config = dict(
    encoder_arch='gmlp',
    model='image VQ-VAE',
    dataset='crops of objects in photos (Visual Genome)',
    train_examples=61751,
    image_size=48,
    crop_scale_min=0.5,
    horizontal_flip=True,
    bottleneck='vq',
    downsampling_factor=8,
    encoder_norm='rmsnorm',
    encoder_mlp_ratio=4,
    encoder_patch_size=[8, 8],
    encoder_conv_stem=False,
    encoder_layers=8,
    encoder_width=512,
    loss='l1',
    latent_channels=16,
    decoder_norm='batchnorm',
    decoder_activation='silu',
    decoder_widths=[48, 48, 96, 192],
    decoder_blocks_per_level=1,
    decoder_block='sep',
    decoder_attention=False,
    decoder_upsampling='pixel_shuffle',
    codebook_size=256,
    residual_init='none',
    optimizer='soap',
    beta2=0.99,
    lr=0.0012,
    beta1=0.95,
    shampoo_beta=0.95,
    eps=1e-08,
    precondition_frequency=50,
    max_precond_dim=1024,
    one_sided=False,
    adamw_lr_other_params=0.00078,
    steps=14500,
    batch_size=256,
    epochs=60.1,
    lr_schedule='cosine',
    final_lr_fraction=0.01,
    warmup_steps=720,
    weight_decay=0.1,
    adamw_weight_decay_other_params=0.05,
)
Rows from block 2 of the decoder of a small image VQ-VAE, named by matrix and row number. Rows with one number belong to one channel. Each number is 128 + 24 x the weight over its row's rms, rounded and kept within 0 to 255. All counts start at 0. Numbers have three digits each. After the name is the row's rms in percent of the matrix's.
After each channel's rows are labels from the 100 images, of 14848, where the channel reaches its highest value: "colour at peak" is the nearest of a few named colours to the mean colour under the peak. Only what is clearly more common there than usual is listed. The data: crops of objects in photos (Visual Genome).
# convs1: first pointwise conv (decoder.decb.0.0.convs.1.weight, 96x96x1x1), inputs 0-47
# convs3: second pointwise conv (decoder.decb.0.0.convs.3.weight, 96x96x1x1, transposed), outputs 0-47

convs1.83 098:103177155127154140144149176122143140149126132141144111154116133127161087106127152111102125141111141155118128106147140134129143107131135088119137
convs3.83 077:142109121119151140139134172070120169147169119113118112153140129116136143126137169150121149162067139134142133075119114138119110116147138171101125
colour at peak: pink

convs1.3 087:147114106093106135124104134129127133126108140101125119125111121143104145112099097130117090121122101133173161131101126135140092101175172140192139
convs3.3 090:106142111157138123144153134152102157137146149126144132115137173092102159159121130118120099094151112124098166193135090150096127151158165124076154
colour at peak: white; pink

convs1.26 086:134097104120122150140133164085129122106136140127132111095080127117134135091144097120139134132132127118157124116131177148219087112125103099129153
convs3.26 064:111140096094096074124140147119167094110155083112114145144156152130128101122109146109099121131149153062099120123130165117081101149085128089130120
colour at peak: brown

convs1.49 069:171096221141156139133097103170065113121177158118120112121102131126137123141119156113133124105147133128129118147136098135112128110106170117119132
convs3.49 086:174107085141125161109112133085086128110115112134118180119107077110100102125110109113167131166150123130145099126097146193144162127140081136118138
colour at peak: white; pink

convs1.57 085:131092165118128140132106139127170120147106109139108090109136138137114129113167151113147139158123143126109132136123069147098114115137122139117115
convs3.57 067:114165124180104096144089116177099141140132157137146108134114118125135135130145148122119095142133162144142105111131135145127129114113109169155123
colour at peak: white

convs1.17 092:097121130109106100100132129116124100139086158124139133110100152098105134143135120130104125174132210133141146130119118119094103141157154143111146
convs3.17 061:166120143071126134129132127167125122136136118113153136135118119137126140131119108124161125126136168125118164135189118166138096087115108139163163
colour at peak: white

convs1.25 084:135088128089105165125124126127119169124159096125134166123095104183087116124152124146112171144142160145124112087146153092134103140140139152148143
convs3.25 100:128101143134160097170128123135091176108125140156132116126119110124081090117093130164140108123142115124129096118102100058122104119126090093136130
colour at peak: pink

convs1.61 088:120102139110122135131146100145165116123128087181138111117152127173118110117092136110113142192158169152124118111173122187147134110123142093143128
convs3.61 078:098145141082117144148138117140136132148124054162131140093107105123093123171135080149178123158174104133149142138116140118127113120080098142136136
colour at peak: white

convs1.86 081:103129084113089131131114088136136116151105142166113141140093146175121124119155155121152078123123113133120137129112129150103131143133136147151080
convs3.86 079:160108169123114083148103132137084117122115154127144163108140167107147151114129140156117182115157114132087159120132127076154123123172111115134106
colour at peak: black

convs1.78 107:123141122133125144150166151174121150109145110105083111092085136072119147155125113112087183133141111134122133155148094093146136164209151164102132
convs3.78 084:138115147100105151102126119143110123141110146141113166154161156138141080143167088106137112113121180122154149108166109144128147110176142117135126
colour at peak: black

convs1.53 091:123153092115133121135153078149153135097181154133134152112122126119128146133069126123115119154131107139122101138162061112107164145156136118124163
convs3.53 072:121148111150122079160168171153109110180144131124109160145155130147141104131139127111109111151122095135124112137076108138123169108143087096121120
colour at peak: white

convs1.58 095:110147135137124136126125152119119128131049180123097071095107111103132116154151082137133090107125126139160135112154112139094134109156105117151146
convs3.58 122:132154140106161123068147141128123135113145193141138116106135135155127112161144098157136106127119080104119124096110136100123153108132136140104117
colour at peak: black

convs1.30 106:141148139092134167125124133115110174121145158153107142164120161145114124132146125158131115119130198135133125132111139138153096123240171138158130
convs3.30 120:132098163152117137125098111145151129152137170165125128188102101126141084139129139103169127138152100108160123138083099136118125138176139158127136
colour at peak: white

convs1.56 077:156132187134128153115185038122121096137111122142106118137120116118146169160099141109144146174134122171120112098138135114114133106128143124146141
convs3.56 071:159097106133168156107151078143124134124099101145106167094141136148144140124178093122101107112113140109118136100128117129109151122131153114157103
colour at peak: white; cyan

convs1.45 078:095124145105099130140174140101132147075122171122055160138137131130095135125137117096096131155143154143077153126164132110122123157123097130125101
convs3.45 070:155163102085154122111094139102115145148149110081094156155155117107126111135110115088137056165134105152127151129191108114111120087145124110098154
colour at peak: black

convs1.74 094:125120127123152116137127084114127111131143093132129159095119134141104119149136108120129119120120123154133131094144143074129090176154150140144112
convs3.74 110:163138128145082095100120163143112119124134134117125116140139118141122112092131070173103155157116139153115160116151090078126108122113121119163119
colour at peak: blue; cyan

convs1.55 069:146097122060096157123119099078137127136124107116120066082113095156121118138101135150148129143129134135165145118139120139142137142163161094161125
convs3.55 067:179115069179096067135121107090108137133107144115111124181106125111099130135125157110103164152148098134127091149121152137107160132127133114124154
colour at peak: white

convs1.81 102:134110087094143140120133178152184154112166124101146146123086092122139173114164112125152133119137151186135130129114111110134079111096114153125123
convs3.81 080:097122137105132132126113081138156135109102186098145155131128104138162147084144118129131106140105100035155095138138077118125136125182143115138112
colour at peak: white

convs1.95 103:136105125106135142153120064142140133150166138129160117088121111209119114138151145125152205123110123128138138133129137141128122161197148153151118
convs3.95 153:100123078075090103092130108062153140144130119172115166141147154131171130123132103116109141102154119123172127116121123089115133117109114152144142
colour at peak: cyan

convs1.9 078:080148177131122164140170118151095113105148120142134124140120127146134116144156120115114113165142137073134105146116097083135095115212096133109100
convs3.9 086:150102111087130088124156135168137135070142128108133153102150105134122131135118107162126113122146124122115126129177153178135121121152140149154157
colour at peak: black

convs1.91 065:107159149103128118133141153103163158110109107140148091138131150129114132144101157085116159149117118131171123121126126149201131119117118118127158
convs3.91 065:146098158136121119137120115119158109142109081171111133110105103100123106066125139134143115114153110142111086095114127126082174112156123145145108
colour at peak: black

convs1.21 106:128137163115133130133128153134142142136118123122120096142119146113091163120139122148120093095062163128119098149168129131155071118159116093106128
convs3.21 109:117108139109141120131161148121081146103138121121137121112126157112120111157134151126145182120174127149134141104167151148111131112135187115107117
colour at peak: white

convs1.54 079:092103054115111123173101152158137113162141151110126138150087130148140118143124149097118125106136095153163115117133142131146126075109114139138160
convs3.54 072:141174149150073107090178094104123106150125102149123130131065131126140140123140130123123150125133092158129127126115164119073101168111151110119119
colour at peak: black

convs1.93 106:124162117087135119156048113144136153160109122150115129114124138141089105109173144107138118096129208133104147149154118147126112157104106111126141
convs3.93 075:122073111156114139140118110136095085105165104073158118085122149107161116110167116112130121134133137125083141093154139098107171161138146136119117
colour at peak: cyan

convs1.79 062:087131132149127132148098066134101120139141114132163071134168175125125156124102134140119115120108144094134136133159077117112166183113124166134136
convs3.79 085:087143127116133141136137175139164095109154123167111099131120132122141100161108158070166137126101098162068103141132115071134174147145108116120087
colour at peak: black

convs1.73 090:151144084116132125127135146105103137134092132117104159128141132113135116128133104127155131108086175141127163105165099124152149114130155111129114
convs3.73 068:115134077137144135156122100109100119140153129143125152136133131147162128133140094166111158109116112121100114125103128120091140215143156104116152
colour at peak: white

convs1.14 122:136141133161146137237115120121097047140117125135100115125132122137128152120138111132157125114139126126148142132127118170132130122092132014115139
convs3.14 072:140176152108124078029093109159127122153096121111144131111127103160143093115122120113152110167115118121143103140158161106112145126123115173096118
colour at peak: red

convs1.44 093:123092149119127124140112136109127125170161081119140107115091131134096137115114156140145125117115142115136102128167138149170097106096116141126123
convs3.44 091:102146178110181138159169129094103151152147144117168121137163126135119096114093109150136128142151142078124134128113115112127137098160086156141138
colour at peak: grey

convs1.27 108:115082165133122095143114135130143143142129127108119119119123093138117144130147102111117142142152104091136154146119132097138067134088102134132121
convs3.27 096:138124124137151167149128120100112095153118128149126139081096124150170135147108073162098135135131134130136117153100093148131138103093060161127152
colour at peak: black

convs1.15 111:133133126088117088120155120108123104097121106084124110152134143109146146144090100141166143092086108111126087132150115123066148119126100109123082
convs3.15 093:130100107097085103088128139109130099117101098137137130135121135138138136153161162164128136142108131124072116116122165107116132137125132114117130
colour at peak: grey

convs1.89 091:147128106093082175125118141099134162127131140118114067149098152127138117115098146120141137126130196146129122162104120121128173096154129103125134
convs3.89 081:117160164121183162121118086156081116099140134117073165132130145139160099122121082114111131114145086139173116091138077164133077131122103121124118
colour at peak: white

convs1.39 121:093133078108129130155136110131122101121059127132113133124046146123119100153120133121117137135122136133119196112113151106091125105116155130126189
convs3.39 103:128128157166145144154099118132138183142135133116144164119186144147127141177145140120138148120092139097143143134137141120152147122137172141145120
colour at peak: black

convs1.46 089:128119111114143190138118110113137099121177107122139151130126115161115120098116175151137193122077146128162128092080139127152112172189128127153121
convs3.46 134:175155117118194142111121141097139139127113083132129119103157114077120136163126122120150092127141168126132085109148123138151154165118142132130140
colour at peak: cyan; blue

convs1.7 091:127119129127135127145164100138125113149122126138132101088156171122129158165128148127139067169131090153095178181129136138126122143111121155124126
convs3.7 096:122100099153095099104114176159134112175150142114119110111129110133091125140120148170143141120131111105116142183135143142138122163141111146084113
colour at peak: black

convs1.48 100:127117100139173138136156105143162130137108110194138106113117119147122077103088114123148134159116113103147166109148145140125148079140140138151135
convs3.48 067:146151143148091142129167115128137165124118157170113132123153081092114094120097121145137140132098126104171129147094113089114082153152130163138126
colour at peak: red

convs1.32 094:129134125108132163117102105072136118145133101111157117123111135171121129100075161146092144118116137125157140123107138135188153114110095122124109
convs3.32 084:109094139111124109089129147127143146118134124126143132077113141148128107153113207132147094081109155139139144114155134129113096084077159132145155
colour at peak: cyan; blue

convs1.52 121:126136104109117212127114131110142154126129104148117137115111085169079122128135129128147145121125165128100151112137161154135121088176117149173141
convs3.52 142:157133118110117018161138118125110115164149160147146114092138091118100089167091141115096129158101125137129143140121146142103137111115109107108129
colour at peak: cyan

convs1.90 076:060124172148151148123153128125139088166105093138133120162126114118127141127103114098166142114128101130159154119156137151163180111134077123151128
convs3.90 102:141165121107127123098126141082205187137124111116151130093122112107128107134120147085119119120104105080143181084127098125138146119094092117109115
colour at peak: black

convs1.51 104:117129132122129070141133121094138121085077146118119138129138141121129136133099138103158121133123162121108150194186123140128181115126091138101145
convs3.51 128:123070182109091065184146141154124146133131161151122127112145125125132122146141172149110108109100161176112171161133111124090146123157161131100136
colour at peak: grey

convs1.31 094:124084139139114124114120144126130139149119094101136091137096124132113179096164124133132135108146140121121125117101117130122044121151156115123075
convs3.31 066:145122174119104131129114117130127170097167108110125156146113118127117135124157143130088072127115140127139143162139118127142133152138094109143089
colour at peak: white

convs1.71 100:129121111131134114120103104154131123136138122113122099103128128128108119136138152110132161110112141150163095130054134106117148198146135116165127
convs3.71 112:139104124180120130166199130096126108114147122083126138102138127131105179146103158175131158140122132118140143148161080125163075164148111128149147
colour at peak: blue

convs1.41 106:130124126121145134157138105102089088111132123072151064120130134136117156186137153133092116096129162111111144136110136121112118121113093157133148
convs3.41 084:142101141129110155073156132153167186121108143110159140159146091145087111089105136172100150126121140088158118117136143113162111133127129132136107
colour at peak: red

convs1.76 091:127122114138148161136157103122128113137140076143186108141108147153103143131116169146139133101114116132122125143121150159196143122109146130129105
convs3.76 140:141128134140104133063128146145145139117138141104150106157133113115080095097134089088097105121122149115102140122073143108211113156121090129123116
colour at peak: blue

convs1.63 092:150120106109101176136129139157157123106135116141133114159128093108163117183101131109129113139104130156144134105125208126141133106137111112139119
convs3.63 075:089175093161132115169119127168151126120113111111140092139153159123123103155133156093118149152126076136129107149131143067116185149118111144159124
colour at peak: white

convs1.38 077:138139143129137117141152088149142134120150117123114140139144118109138163137077125120154144138122127146147147109109035120130201132140184150135131
convs3.38 068:135128106138066108118109093135116113122123132136114099146160174078160140129182146096148132136149126148122122135129042127098129136141106115128117
colour at peak: white

convs1.43 108:092146146141148132139165123119105110095095105127105129140131104131160170179117115101134131121107121117138119127168132070179155126133120084118155
convs3.43 115:212157132108088134151142093124201137098157113151154143112140105139122127088103116162170146102130123098153100135150108110127150147112123125120123
colour at peak: black

convs1.16 111:092141142144151155120119126090127097137094103194128102106134126099143133142179099105125136115089098116123143134143111101124144145140123127107131
convs3.16 133:190064158134128158142132168106117163128072106121120130101154123166130149140116119140135074154157112137162093156132160111148137143131145131129118
colour at peak: red

convs1.29 091:134140134126136165134183128119087127137152115164134115114107125128120149141085086135144130221145149144127135123175110130120119138142119098143104
convs3.29 081:097146081150114102114127118131114119163104121062134122159093116083117150137111120102122171057147151143100097132137097131119131111127132123113141
colour at peak: pink

convs1.8 075:138095106117155098122115121128178093148110136131104106149098129110127112120099183145152142127135128153147163074087115112093126116107180110152109
convs3.8 077:136174115136146143137098100121160120125130176145155134159148116149117079094084094130094120119123153155166145118106148142123115128103151129110137
colour at peak: white

convs1.1 076:116131092160102117125142213098086131116113111141128097140097079162127137104157125156137140115118156133100128109133118121098124065070162088128144
convs3.1 069:142128119168131112102121088106149183117139184131132108105116141118103145123123150162107141133120145131123138127147120107143105101124099108175122
colour at peak: white

convs1.5 125:107176142130174119062163136097165132123132135155140120117111144134102133122177132111115128130127141070128131134162120108140125123142120171117136
convs3.5 083:083176139133083094115135156168156152129145147076129112123128144128157121141137099105138137103122118130127118134147147126126144169156163133149151
colour at peak: red

convs1.88 110:128107119139153082138150161091129134109130095135159129098115151082135133140101145154152138153133113128059073142122109131169120104122126127096122
convs3.88 123:130139111172114119122104153160115143111121128110133113156119134090151098150134098175148129130144131116036110158117122114123128117154129113101130
colour at peak: grey

convs1.19 120:116127118159155133140154080131089125133064109132131145104142165125110142107089127129131143137133122128105150139171114134093145160184176170119125
convs3.19 115:108121119162173141112109122118104137134099110139127104146127103138133133119122096164116091126116104165165124089115149116172127106114155103155127
colour at peak: white