A small image VQ-VAE, trained from scratch.
Model: encoder norm rmsnorm, encoder patch size [8, 8].
Training: soap at rate 0.0012, batches of 256.
Data: trained on crops of objects in photos (Visual Genome), 60.1 epochs.
Rows from block 6 of the encoder of a small image VQ-VAE, named by matrix and row number. Rows with one number belong to one neuron. Each number is 500 + 40 x the weight over its row's rms, rounded and kept within 0 to 999. All counts start at 0. Numbers have three digits each.
After each neuron's rows are labels from the 100 images, of 14848, where the neuron reaches its largest size: "peak at" is the part of the image that holds the peak. Only what is clearly more common there than usual is listed. The data: crops of objects in photos (Visual Genome). In brackets: how many of the 100.
# u: gMLP up (value half) (encoder.blocks.6.mixer.u.weight, 1024x512), inputs 103-205
# v: gMLP up (gate half) (encoder.blocks.6.mixer.v.weight, 1024x512), inputs 103-205
# out: gMLP down (encoder.blocks.6.mixer.out.weight, 512x1024, transposed), outputs 103-205

u.292:458505532513497535510413505537494503456497415447538498481478467551509455467512480511497471412553482545506496543499525483536540499491440478445591514513480441464558460512503548466542546486528472457556513522469517532489493517519437471534491529434536480586526491505543487487484406481555546519525495554555470551446
v.292:489526453529534523497544517558475463569468545559463509524474494517475521500560459480485553567484521476564530497498518408484407514502467535523515527514572549536519524489516507456477497510415547541492518417519449417525446449549510565487506496549449487465575499479517536458472485508453490529445561475487596483457
out.292:504456492550481520501526516467521543524574569507475529518571482502526553502513534520541541411417501512490476515422536432505529432432437517483483428513478415504433542512500432486458476510514511503474542538482518460476470542485592483500464491503498449541515542512550439547452503480486520517444484470487535477539
peak at: bottom centre (41); bottom right (33)

u.192:520502578485507506496523527539509433449541473435472529392494458496456475522581512493473448508519517542471450460485456449486526479540592491536522490518485442505544517482538489513459508542514593421585451523437482518535550529527503513540545483469508535486509512406491487515498499523428501454482557487498526546433
v.192:450461496453492442507470506520462511518491608499499454542463545510512530566478521547523418434449495509469478513493448500550495514438522496496554515516553502525538541519489490549451546514504554467475451551496546460528477579486543533629452503448427496525435478422596505479419567499502484458458497486415475539474
out.192:495465407481548557480442409501516519521459439466521491475493380454513521500571461516509609480596511553452610502566586571488465437484450588487524450514459482415502437476537513494546516442514493517463483532507511488565464541513519517504484482508526550564497526489548535508434476507535528493518484452449574519491
peak at: centre (29)

u.289:470488569459469519496495480511447415484417480536520567509472478527436535493495540507480544505478466518474485464537564458502447469505491531588539411438521453528528557584446479536437489503442482486501495470420484506508477511510533551538515561418474553558473511512513535568472514559511500538482495510492456428378
v.289:509499484516513434566405431512533536521485491525525517491478527522508540463548493469513509492469475499527587468537545445496524476492446479471520480444546556530518508512548505450404480519439456493529438573580537480610412513467534508505541490490490526513486579568480558508510425517494537555484501470520498432505
out.289:530459432456500488465561473495474429432582489505481490491518516550394421554535536535539513425547519479497400474492494474516497543554566503488472477497426453469481548469490482545530561511549530488528623528416492490489514464459460500494464459564486444496518409465514449506569508469418525520530568458491467551502
peak at: top centre (33)

u.102:477546519464539527522559475458565504517514478534508435516487550457461467521596486509506511524516435515477502490418544459454453510539566467524494480452459471476443475492554452534512493518417518551505535523457435550511522440438538464482480476506510489456531479425506445455477402526490470506514489531484483534442
v.102:492502485500484476472475479453415478420515577466499429490517499451460448508455431528514501527468508480508451460530464474565469497550554614536441464506459487467503508518493488492523488496525548481478453522502509468533488522454545473512522459491532519420459512500426463509479535493447504500545481436613504532559
out.102:564425529538537523439567448522551459494457526525522524553531532581500498460505517449453583369451507472485434496548530513430550532457446531485508485464477521542502540535528481558476462532525555482499490533578551484507478486508483527474484486456394435483538537495542530562580520534485502541432593515546543459493
peak at: bottom right (36)

u.594:495538541519509531490526439496506471504518509533453580497471463467512449459432455510495509459503446537543455526489446467504519527479469511571467471504418551488466490554473476491484516514481509520473477464440546400550475558556510466481536419554501464513524479496538476441537549497467490447543538551461460554411
v.594:440544477484484395495436491545451468519516495535580498453472480506446502515473458447475489469538544565529510537542479517497530516430544467514489500544481526498544536522432447454524468464502505535509494566486548441473478595545437441594524442533498455443500495431562554454538555525496454537566474515489467503514
out.594:525489517548428556500543492480533480552456447498484487483531472533496579488454426448519538486493500460462477542530428459499491504563445413482539552523610518483527474486445473455453491576483512529552491490528471507580507451435518522448530518490512508468540497519557424541474413486532522495529514435534492503466
peak at: top right (30)

u.517:513541516480502482540463566497563397492531532535511630483486439451468512504482431552534550519533510494510426481516440483585529448493414482509534460517485465471486548462462526446495451532512493533526578519420528536557426432515477546506492489557464523475437544506571498475522460502537470511536490483540504474472
v.517:511464429505467544494530485499514512476519483522525555558500499568567545527501518522470555477458477491464530436486519471446501504454525568489483450454465459460491529538500528499493536539507485500472465527491490456456448489409518494527465513519466450495460465462472489494424575504443504445432569471466500520485
out.517:415421538479482438461525535544456493461433528499510464464524472485426483483494579467449460524595529456477529578563497541509545484510515532470550501533527488527546496519493430482527491504398604465591463466540475533490461517518455537477503430548538484522496539556467456479543490516508476468524463532393573538470
peak at: centre (30)

u.565:443538566473511514495490518519505470456494524476444446425441487502474502504520497491525443502447516492496427566483487629477452558480538440515480483529473550521446486500538504503507424528476530461569427507465526535483474543571479498493502473525433506562516466509475505477516533452495411445480476517378526454457
v.565:514555524514551451556439512446567511455517563518548544497508492479462505494464441524557526469541482499466488525503513550499569513445447479487554479494568511527458518586474467494466506475392528508513553475556528501432495548521469531519517437513491550525486545501511509522525523492563470521464504520527495464503
out.565:525435500483489545542466490502543605532553591490535569488544498443553556568621517506515521460538506375495570500481478537537465467461516491555440480494503610517538507475535504489551483408498429520458428453511480381540500448505499475514444531542553621502509531529506552543448524497475522473601512424465537497507
peak at: top right (28)

u.367:602546530466499449474490469576575477488527442424547551440506543521547492502483473543562549505497553508446480564490490457508504501454465469455485458517536491494518500504524560541478569484446494509519489491428510532400533483533504524537520544465502488495497575499495497420486415533502464483549476448512555530446
v.367:452398462506551467541490533515509483527547498498536560571473549443485478497588414502545496512448535544555488535530543432490515488490472517479456487500506494577525497541521599431428505465475536521496518503459520474483454435509437458517510502533514498506563468509452474481473437430570439610472507515468510517475
out.367:511524448489475455507539535441508544549526527521472475545516456510576503493542524466567576465512473538604520439502552532563493461443531545469508477482458537479523484558518484427552470531549494552522501495548484449581544490469536522430403428538430448588505544490520510547555587546501481486499477485479483531436
peak at: bottom centre (32)

u.710:431492503460539505538507501556528481439457501474502554528558509565457468507483541492535497511560544458430541468482420414508529474429513551496509518517506477482527474496508394588540488521502509554483455586516529437552460503485483573467481573502465492433490484465585491531443467478473536521516466515509565508465
v.710:542530497479418541435501510450456490481468452520495527431478494601549578537446485462446478489564508552535532437514580441461473489461528483495564548466418576431411540550491473494514518528530509500551537525480485402523446465479536429479486570523487481437549445481588512541440524457452579479455489490510489487513
out.710:537490469491581472519504506493465575513471492463571465537468509442475516435499449508507421549514433514529585513537485525480496543498502446440441514467522497553495544473530563494523492533527469436473523571458492543480546512460554477523457473492567495496430436577378534514561548547516518529565473461518518482490
peak at: bottom left (28)

u.502:573561521505449515516514482473537461419492519505430503496428485565463490513517474484490492488488520432489432552540538560401489604420509442544449454428496537459505493469441532462452521546476509482478493477493417480474491500554529464410495523481476587541505518591511483462520490559464435394525516556550508486541
v.502:391465467489531501430497462463531512510506540531445555564529490519449461491622428514490506497496554579485596458504506474539482462567486497478466519462444518565434508538485484449497521473506495499486471514548503430466429501527576538524503511544564462478514515535505461510452482453490515539484566445531486504505
out.502:513489511509495456492491517532471495475570428460510538453452508569549555528435508484507603501452463585532531455477422490552458509507512532518607467604481521594538459528509501574506477526426508519432535500553496503500589494499504492557473400495479513506470539451486474426494588576610500531526444581447449558457
peak at: top centre (30)

u.214:504453531448501538527518427557508555491536521531567530569525483524559516554519467472546518527487483532479509484519553538514568512495470523463511552474548609513544467501497530508450538442476531529476547551489501510564516527491528543482437529495525516465512527562473543450477473568497541486506530499523490498564
v.214:526425452506533587522586472499502455452483414554577528556497567533529440523548510449506457428495446527526504414465564533450460610467447469482548420463484417502476491532468602515534554481498498535526550500483499542471467520503548495510536525510518510512501488509468543487561583493559576460561468491528502501491
out.214:590496512472495558511411507558510453485469533550429477534532526528389533448423528498468458541576546521516476545470493520539508520552493432495468428485498472449479521461491496513466447508509437428463520520559522485505546454494512501544454530546503508530481475525519475552527531482497516500519456521486567541444
peak at: bottom left (27)

u.133:435508456531520458499466463474467481484485512475570546518489498457457508527520513501471553558427477491450494514500504485477459500474539485468548471485476444563470476479505360468531488515510520392511539551480514535455452503567513506466494476492438491496512397482484498495480454448522500528563542477488553553549
v.133:479513509537524462563470450479488530513556457468502485515463466524450522565544441482495528539463514455490456564515521486513513480468518500473535452524502466548477511457500462484532421525447475515442537522478548563423490513581494501524476485433493460478543457474481453515459520484481503542476544500426572483554
out.133:535487503518469581603474528508469513483554575456531500475445544479531475470451530482487498557507518445532480512486508557514487521512501455574480523469507581498517457523510545452554465462536491473528488480553508485545508500595487428554479489512566514474546561517519542491454489477490458467474505473490543520469
peak at: middle left (30)

u.276:527504420468501417498441520593498537547459475564423476498529526508481572504570529504485402509450538526505499532449566548470482479541548512475517560452501433415552556467490509433538523508517442541513480442458487492504509480540461548529454506474553472503514502443487464494525566488471494499539572528467480443535
v.276:503477453502493558572552523535444512499454469509476495385489495534501561446432511458425518385498565515516541480535548532506503486436525516448520533525555492490503474470504431509553529507526575564496502494574545498535450626471497552446503508535483583490502533473494590519549558504467504454511515530485483447454
out.276:554498504499414479561537552521545528472508492495486463520551553500516491523502464497562503538524551511516569472544435423469546533510451527577481596461421523584519579575526407515521500481447447403581525532431601417470462446440511462461481506515470448514470463519482518453493486499526474522480478470516532496467
peak at: top left (30)

u.429:483498545510539485510522472524530450462472507584442402487468582498504488605483507524511448450503469469430465465413554462490487618526558476501452556465523527482490513488487535498521518459556536510518428473493458527546511519557487401559485550560608504488483447478541530471417500548476475516500525512591498533474
v.429:531486452534540503521506417479545448492476491541450469497504463505555444487468504460545590514461508482488522454426540446445574560536528458459475520476493484498557466464549479414449535524481521440504490453487561506511493536472537507473550528534508500587504578512481524497472519473424531470451523523481546514549
out.429:556479477475457516459491510508472484599519507512559470445446477447582446421465503482468538522432540567544480567534465525530488459429487491537513445417482429462479489507550502507513454545470477505469501550510553548467505474477491513536484444438450551510466519535448492525510495547527482482506546501530519532555
peak at: top centre (32)

u.252:493533520492469438469495553446452490460527551436493502420547485564465493445465516527509483487453450525398478470493555484559490430496530470492537585429612462470449542451487503517456505497480472493488555497572534517492451462433514515514511493534536432444501488525535460531477534518470502451547442482476547488495
v.252:430557522514475480497462487491532570470505512507490490522546527560541477477475461491480595537587529538440563515469518506457535512463498496509476466531552463554516487482598572457554522540440419483502501481527467471493516483486506469502490476493525513510484520524503529523537475540479522355519475516562525532521
out.252:550556510494471568539518514483486515510465411514474487460539545576463528520511504525540496561499511553483555510481505487578458576529463492484566458511572519517420447524556515536550445506484473505444534522464489520482466479482440445451402515504584480538508463560397507503537505546622460487505507484511513489507
peak at: middle left (31)

u.199:530544563540432512556533538531434563530514480510459448467536445426528546498518551522531452471456419469529543476550452479475521565458536523473477455543519501513528570423554561485537504503582527475467438505510558543582481547473568464519535458542566532510553477458481512525491465432467456586518525596429470555468
v.199:524559572424483574574535545547521474472501466514488445455506530545596542486486480538481443561542482510549484394504496474477481515482568473494526437545487581506523535453492488500498520462533451541519521470462632525547465510397473467441440484479518464494540522475500451485546527455472487547547518631469535547458
out.199:468506422453496496441470540455626473541564506510523535470502419548478505553501546489494553510500513492407484592475532432518481455532461447433588482517535561502522483526531435502427558505465457497544516492527504502502546474530492462455449510432492516536506540464535491446550517491457543547478483562483463465507
peak at: middle right (30)

u.648:510522518489450545390505517471501521520458503503458579543561517500545474515472507532526470446550560468504525459460473456537564502486466505457503472443522465501493538457492518548439513483465556472477417531421523515449516463446440510534509495460527484524490526500555555488486510482476510443502476596518461521466
v.648:464514485507516501526491528489538508471525465549482417488529460484537486493458490423488543548470516539441521531484519462501523540494493529456468515449561527528525557498499482513518473451526559432485531499544563505492419553512495574522491489447602484466501515519523540532553521463511416459509526431512460522459
out.648:501469509500536490541435443472488485512504499554509533521488554454471557518522573547498437513560458459578535520581507560504509437447471476507459481464445522491502530497488547486473471522537583509542518558507509487440507470587460453491502468487529464472442401453489445452491473484526542519507505506476522484507
peak at: top left (34)

u.514:472501446506541521521473544439545457508549467417526535364501518515509503448502426441467468488495543517527487527474506471471527551442549507462471549573535436478537503421475425466488478541474551522490521517532462599509461575507538556491528443539445516505474494446553561483534517526507504520475532415441453451478
v.514:500502474478480526514462553543538515517575528509505477522549462548505501483540489601503489468427458469504521551511510479446486450467503495544456462524551541489518497510502518540588438512509498507539528512543524495498467528481495481480557504509477465471462473464592462567527516432458487463425486570486513570509
out.514:494520518500460531465541407493505511490518517573479486639497465464492479439490560525555494514552430490475515481473464552522512526470506513471555573503456546478456449473499517496498542479453464492491497518441536518421495549460477433463546472437551486462484449537475460534503509405535443488546532570521488510489
peak at: top left (29)

u.301:504494561526525452576517492473509443472438513509478511553513465571555431463495512481454450482449426467483467531522424497552501478456463458548429471427523497506486448583478444548519474472480473542466443498507470481494424500599534479514485457456462474497491543502472524507426475507464489537521545543504479478433
v.301:556495476485485471481484501509470466496558483459460502440427529482483517514453523495446457472497487459493447460547511476426516546495512534471476495529467481404470486480548419559475469557502515453544465503495541457453527511539531468470448495500458497536588442465523429450524503580511500435545582479514500525486
out.301:428552456498479512490459549520551544499558463550528549425515528559413579455452551560427563466542522571509516532453495488452527481541530466494512535465505563490565505472520579427514471468519433528493505418496478544523439537523505562501534460530598502532414521529502457462569494527531440480534445412476513444495
peak at: top right (31)

u.34:449495505462466539546461422501466486513472592458501498480503484566484524456487422543556569475516462491465481520519649444494496553442493506513550496479495478499537521583564455525505517492501506444533556521485523450502544543490491473509560469562451535512477484537446511556540498491495539456616479458485540408510
v.34:539613538520486543579517468550412499514425490557537502565463472510447531565516548505477592538522520482482488432504507493476534520421540443482443454471506472428545472427494478502465492514451368496536500483545443494438510513474473597526478475437524498532524518444477539486495516527503511514451496491551483571460
out.34:488466492489557431483469464434573573507561528544464496464476486437552516530558501545524466502495476526544517520507477490473513525483575515494572473537502547538509446518466515455574440592544529550444431532523523471501551514547524455486407514524555520567477450471498534455534523511482547468429494520530553529505
peak at: bottom right (34)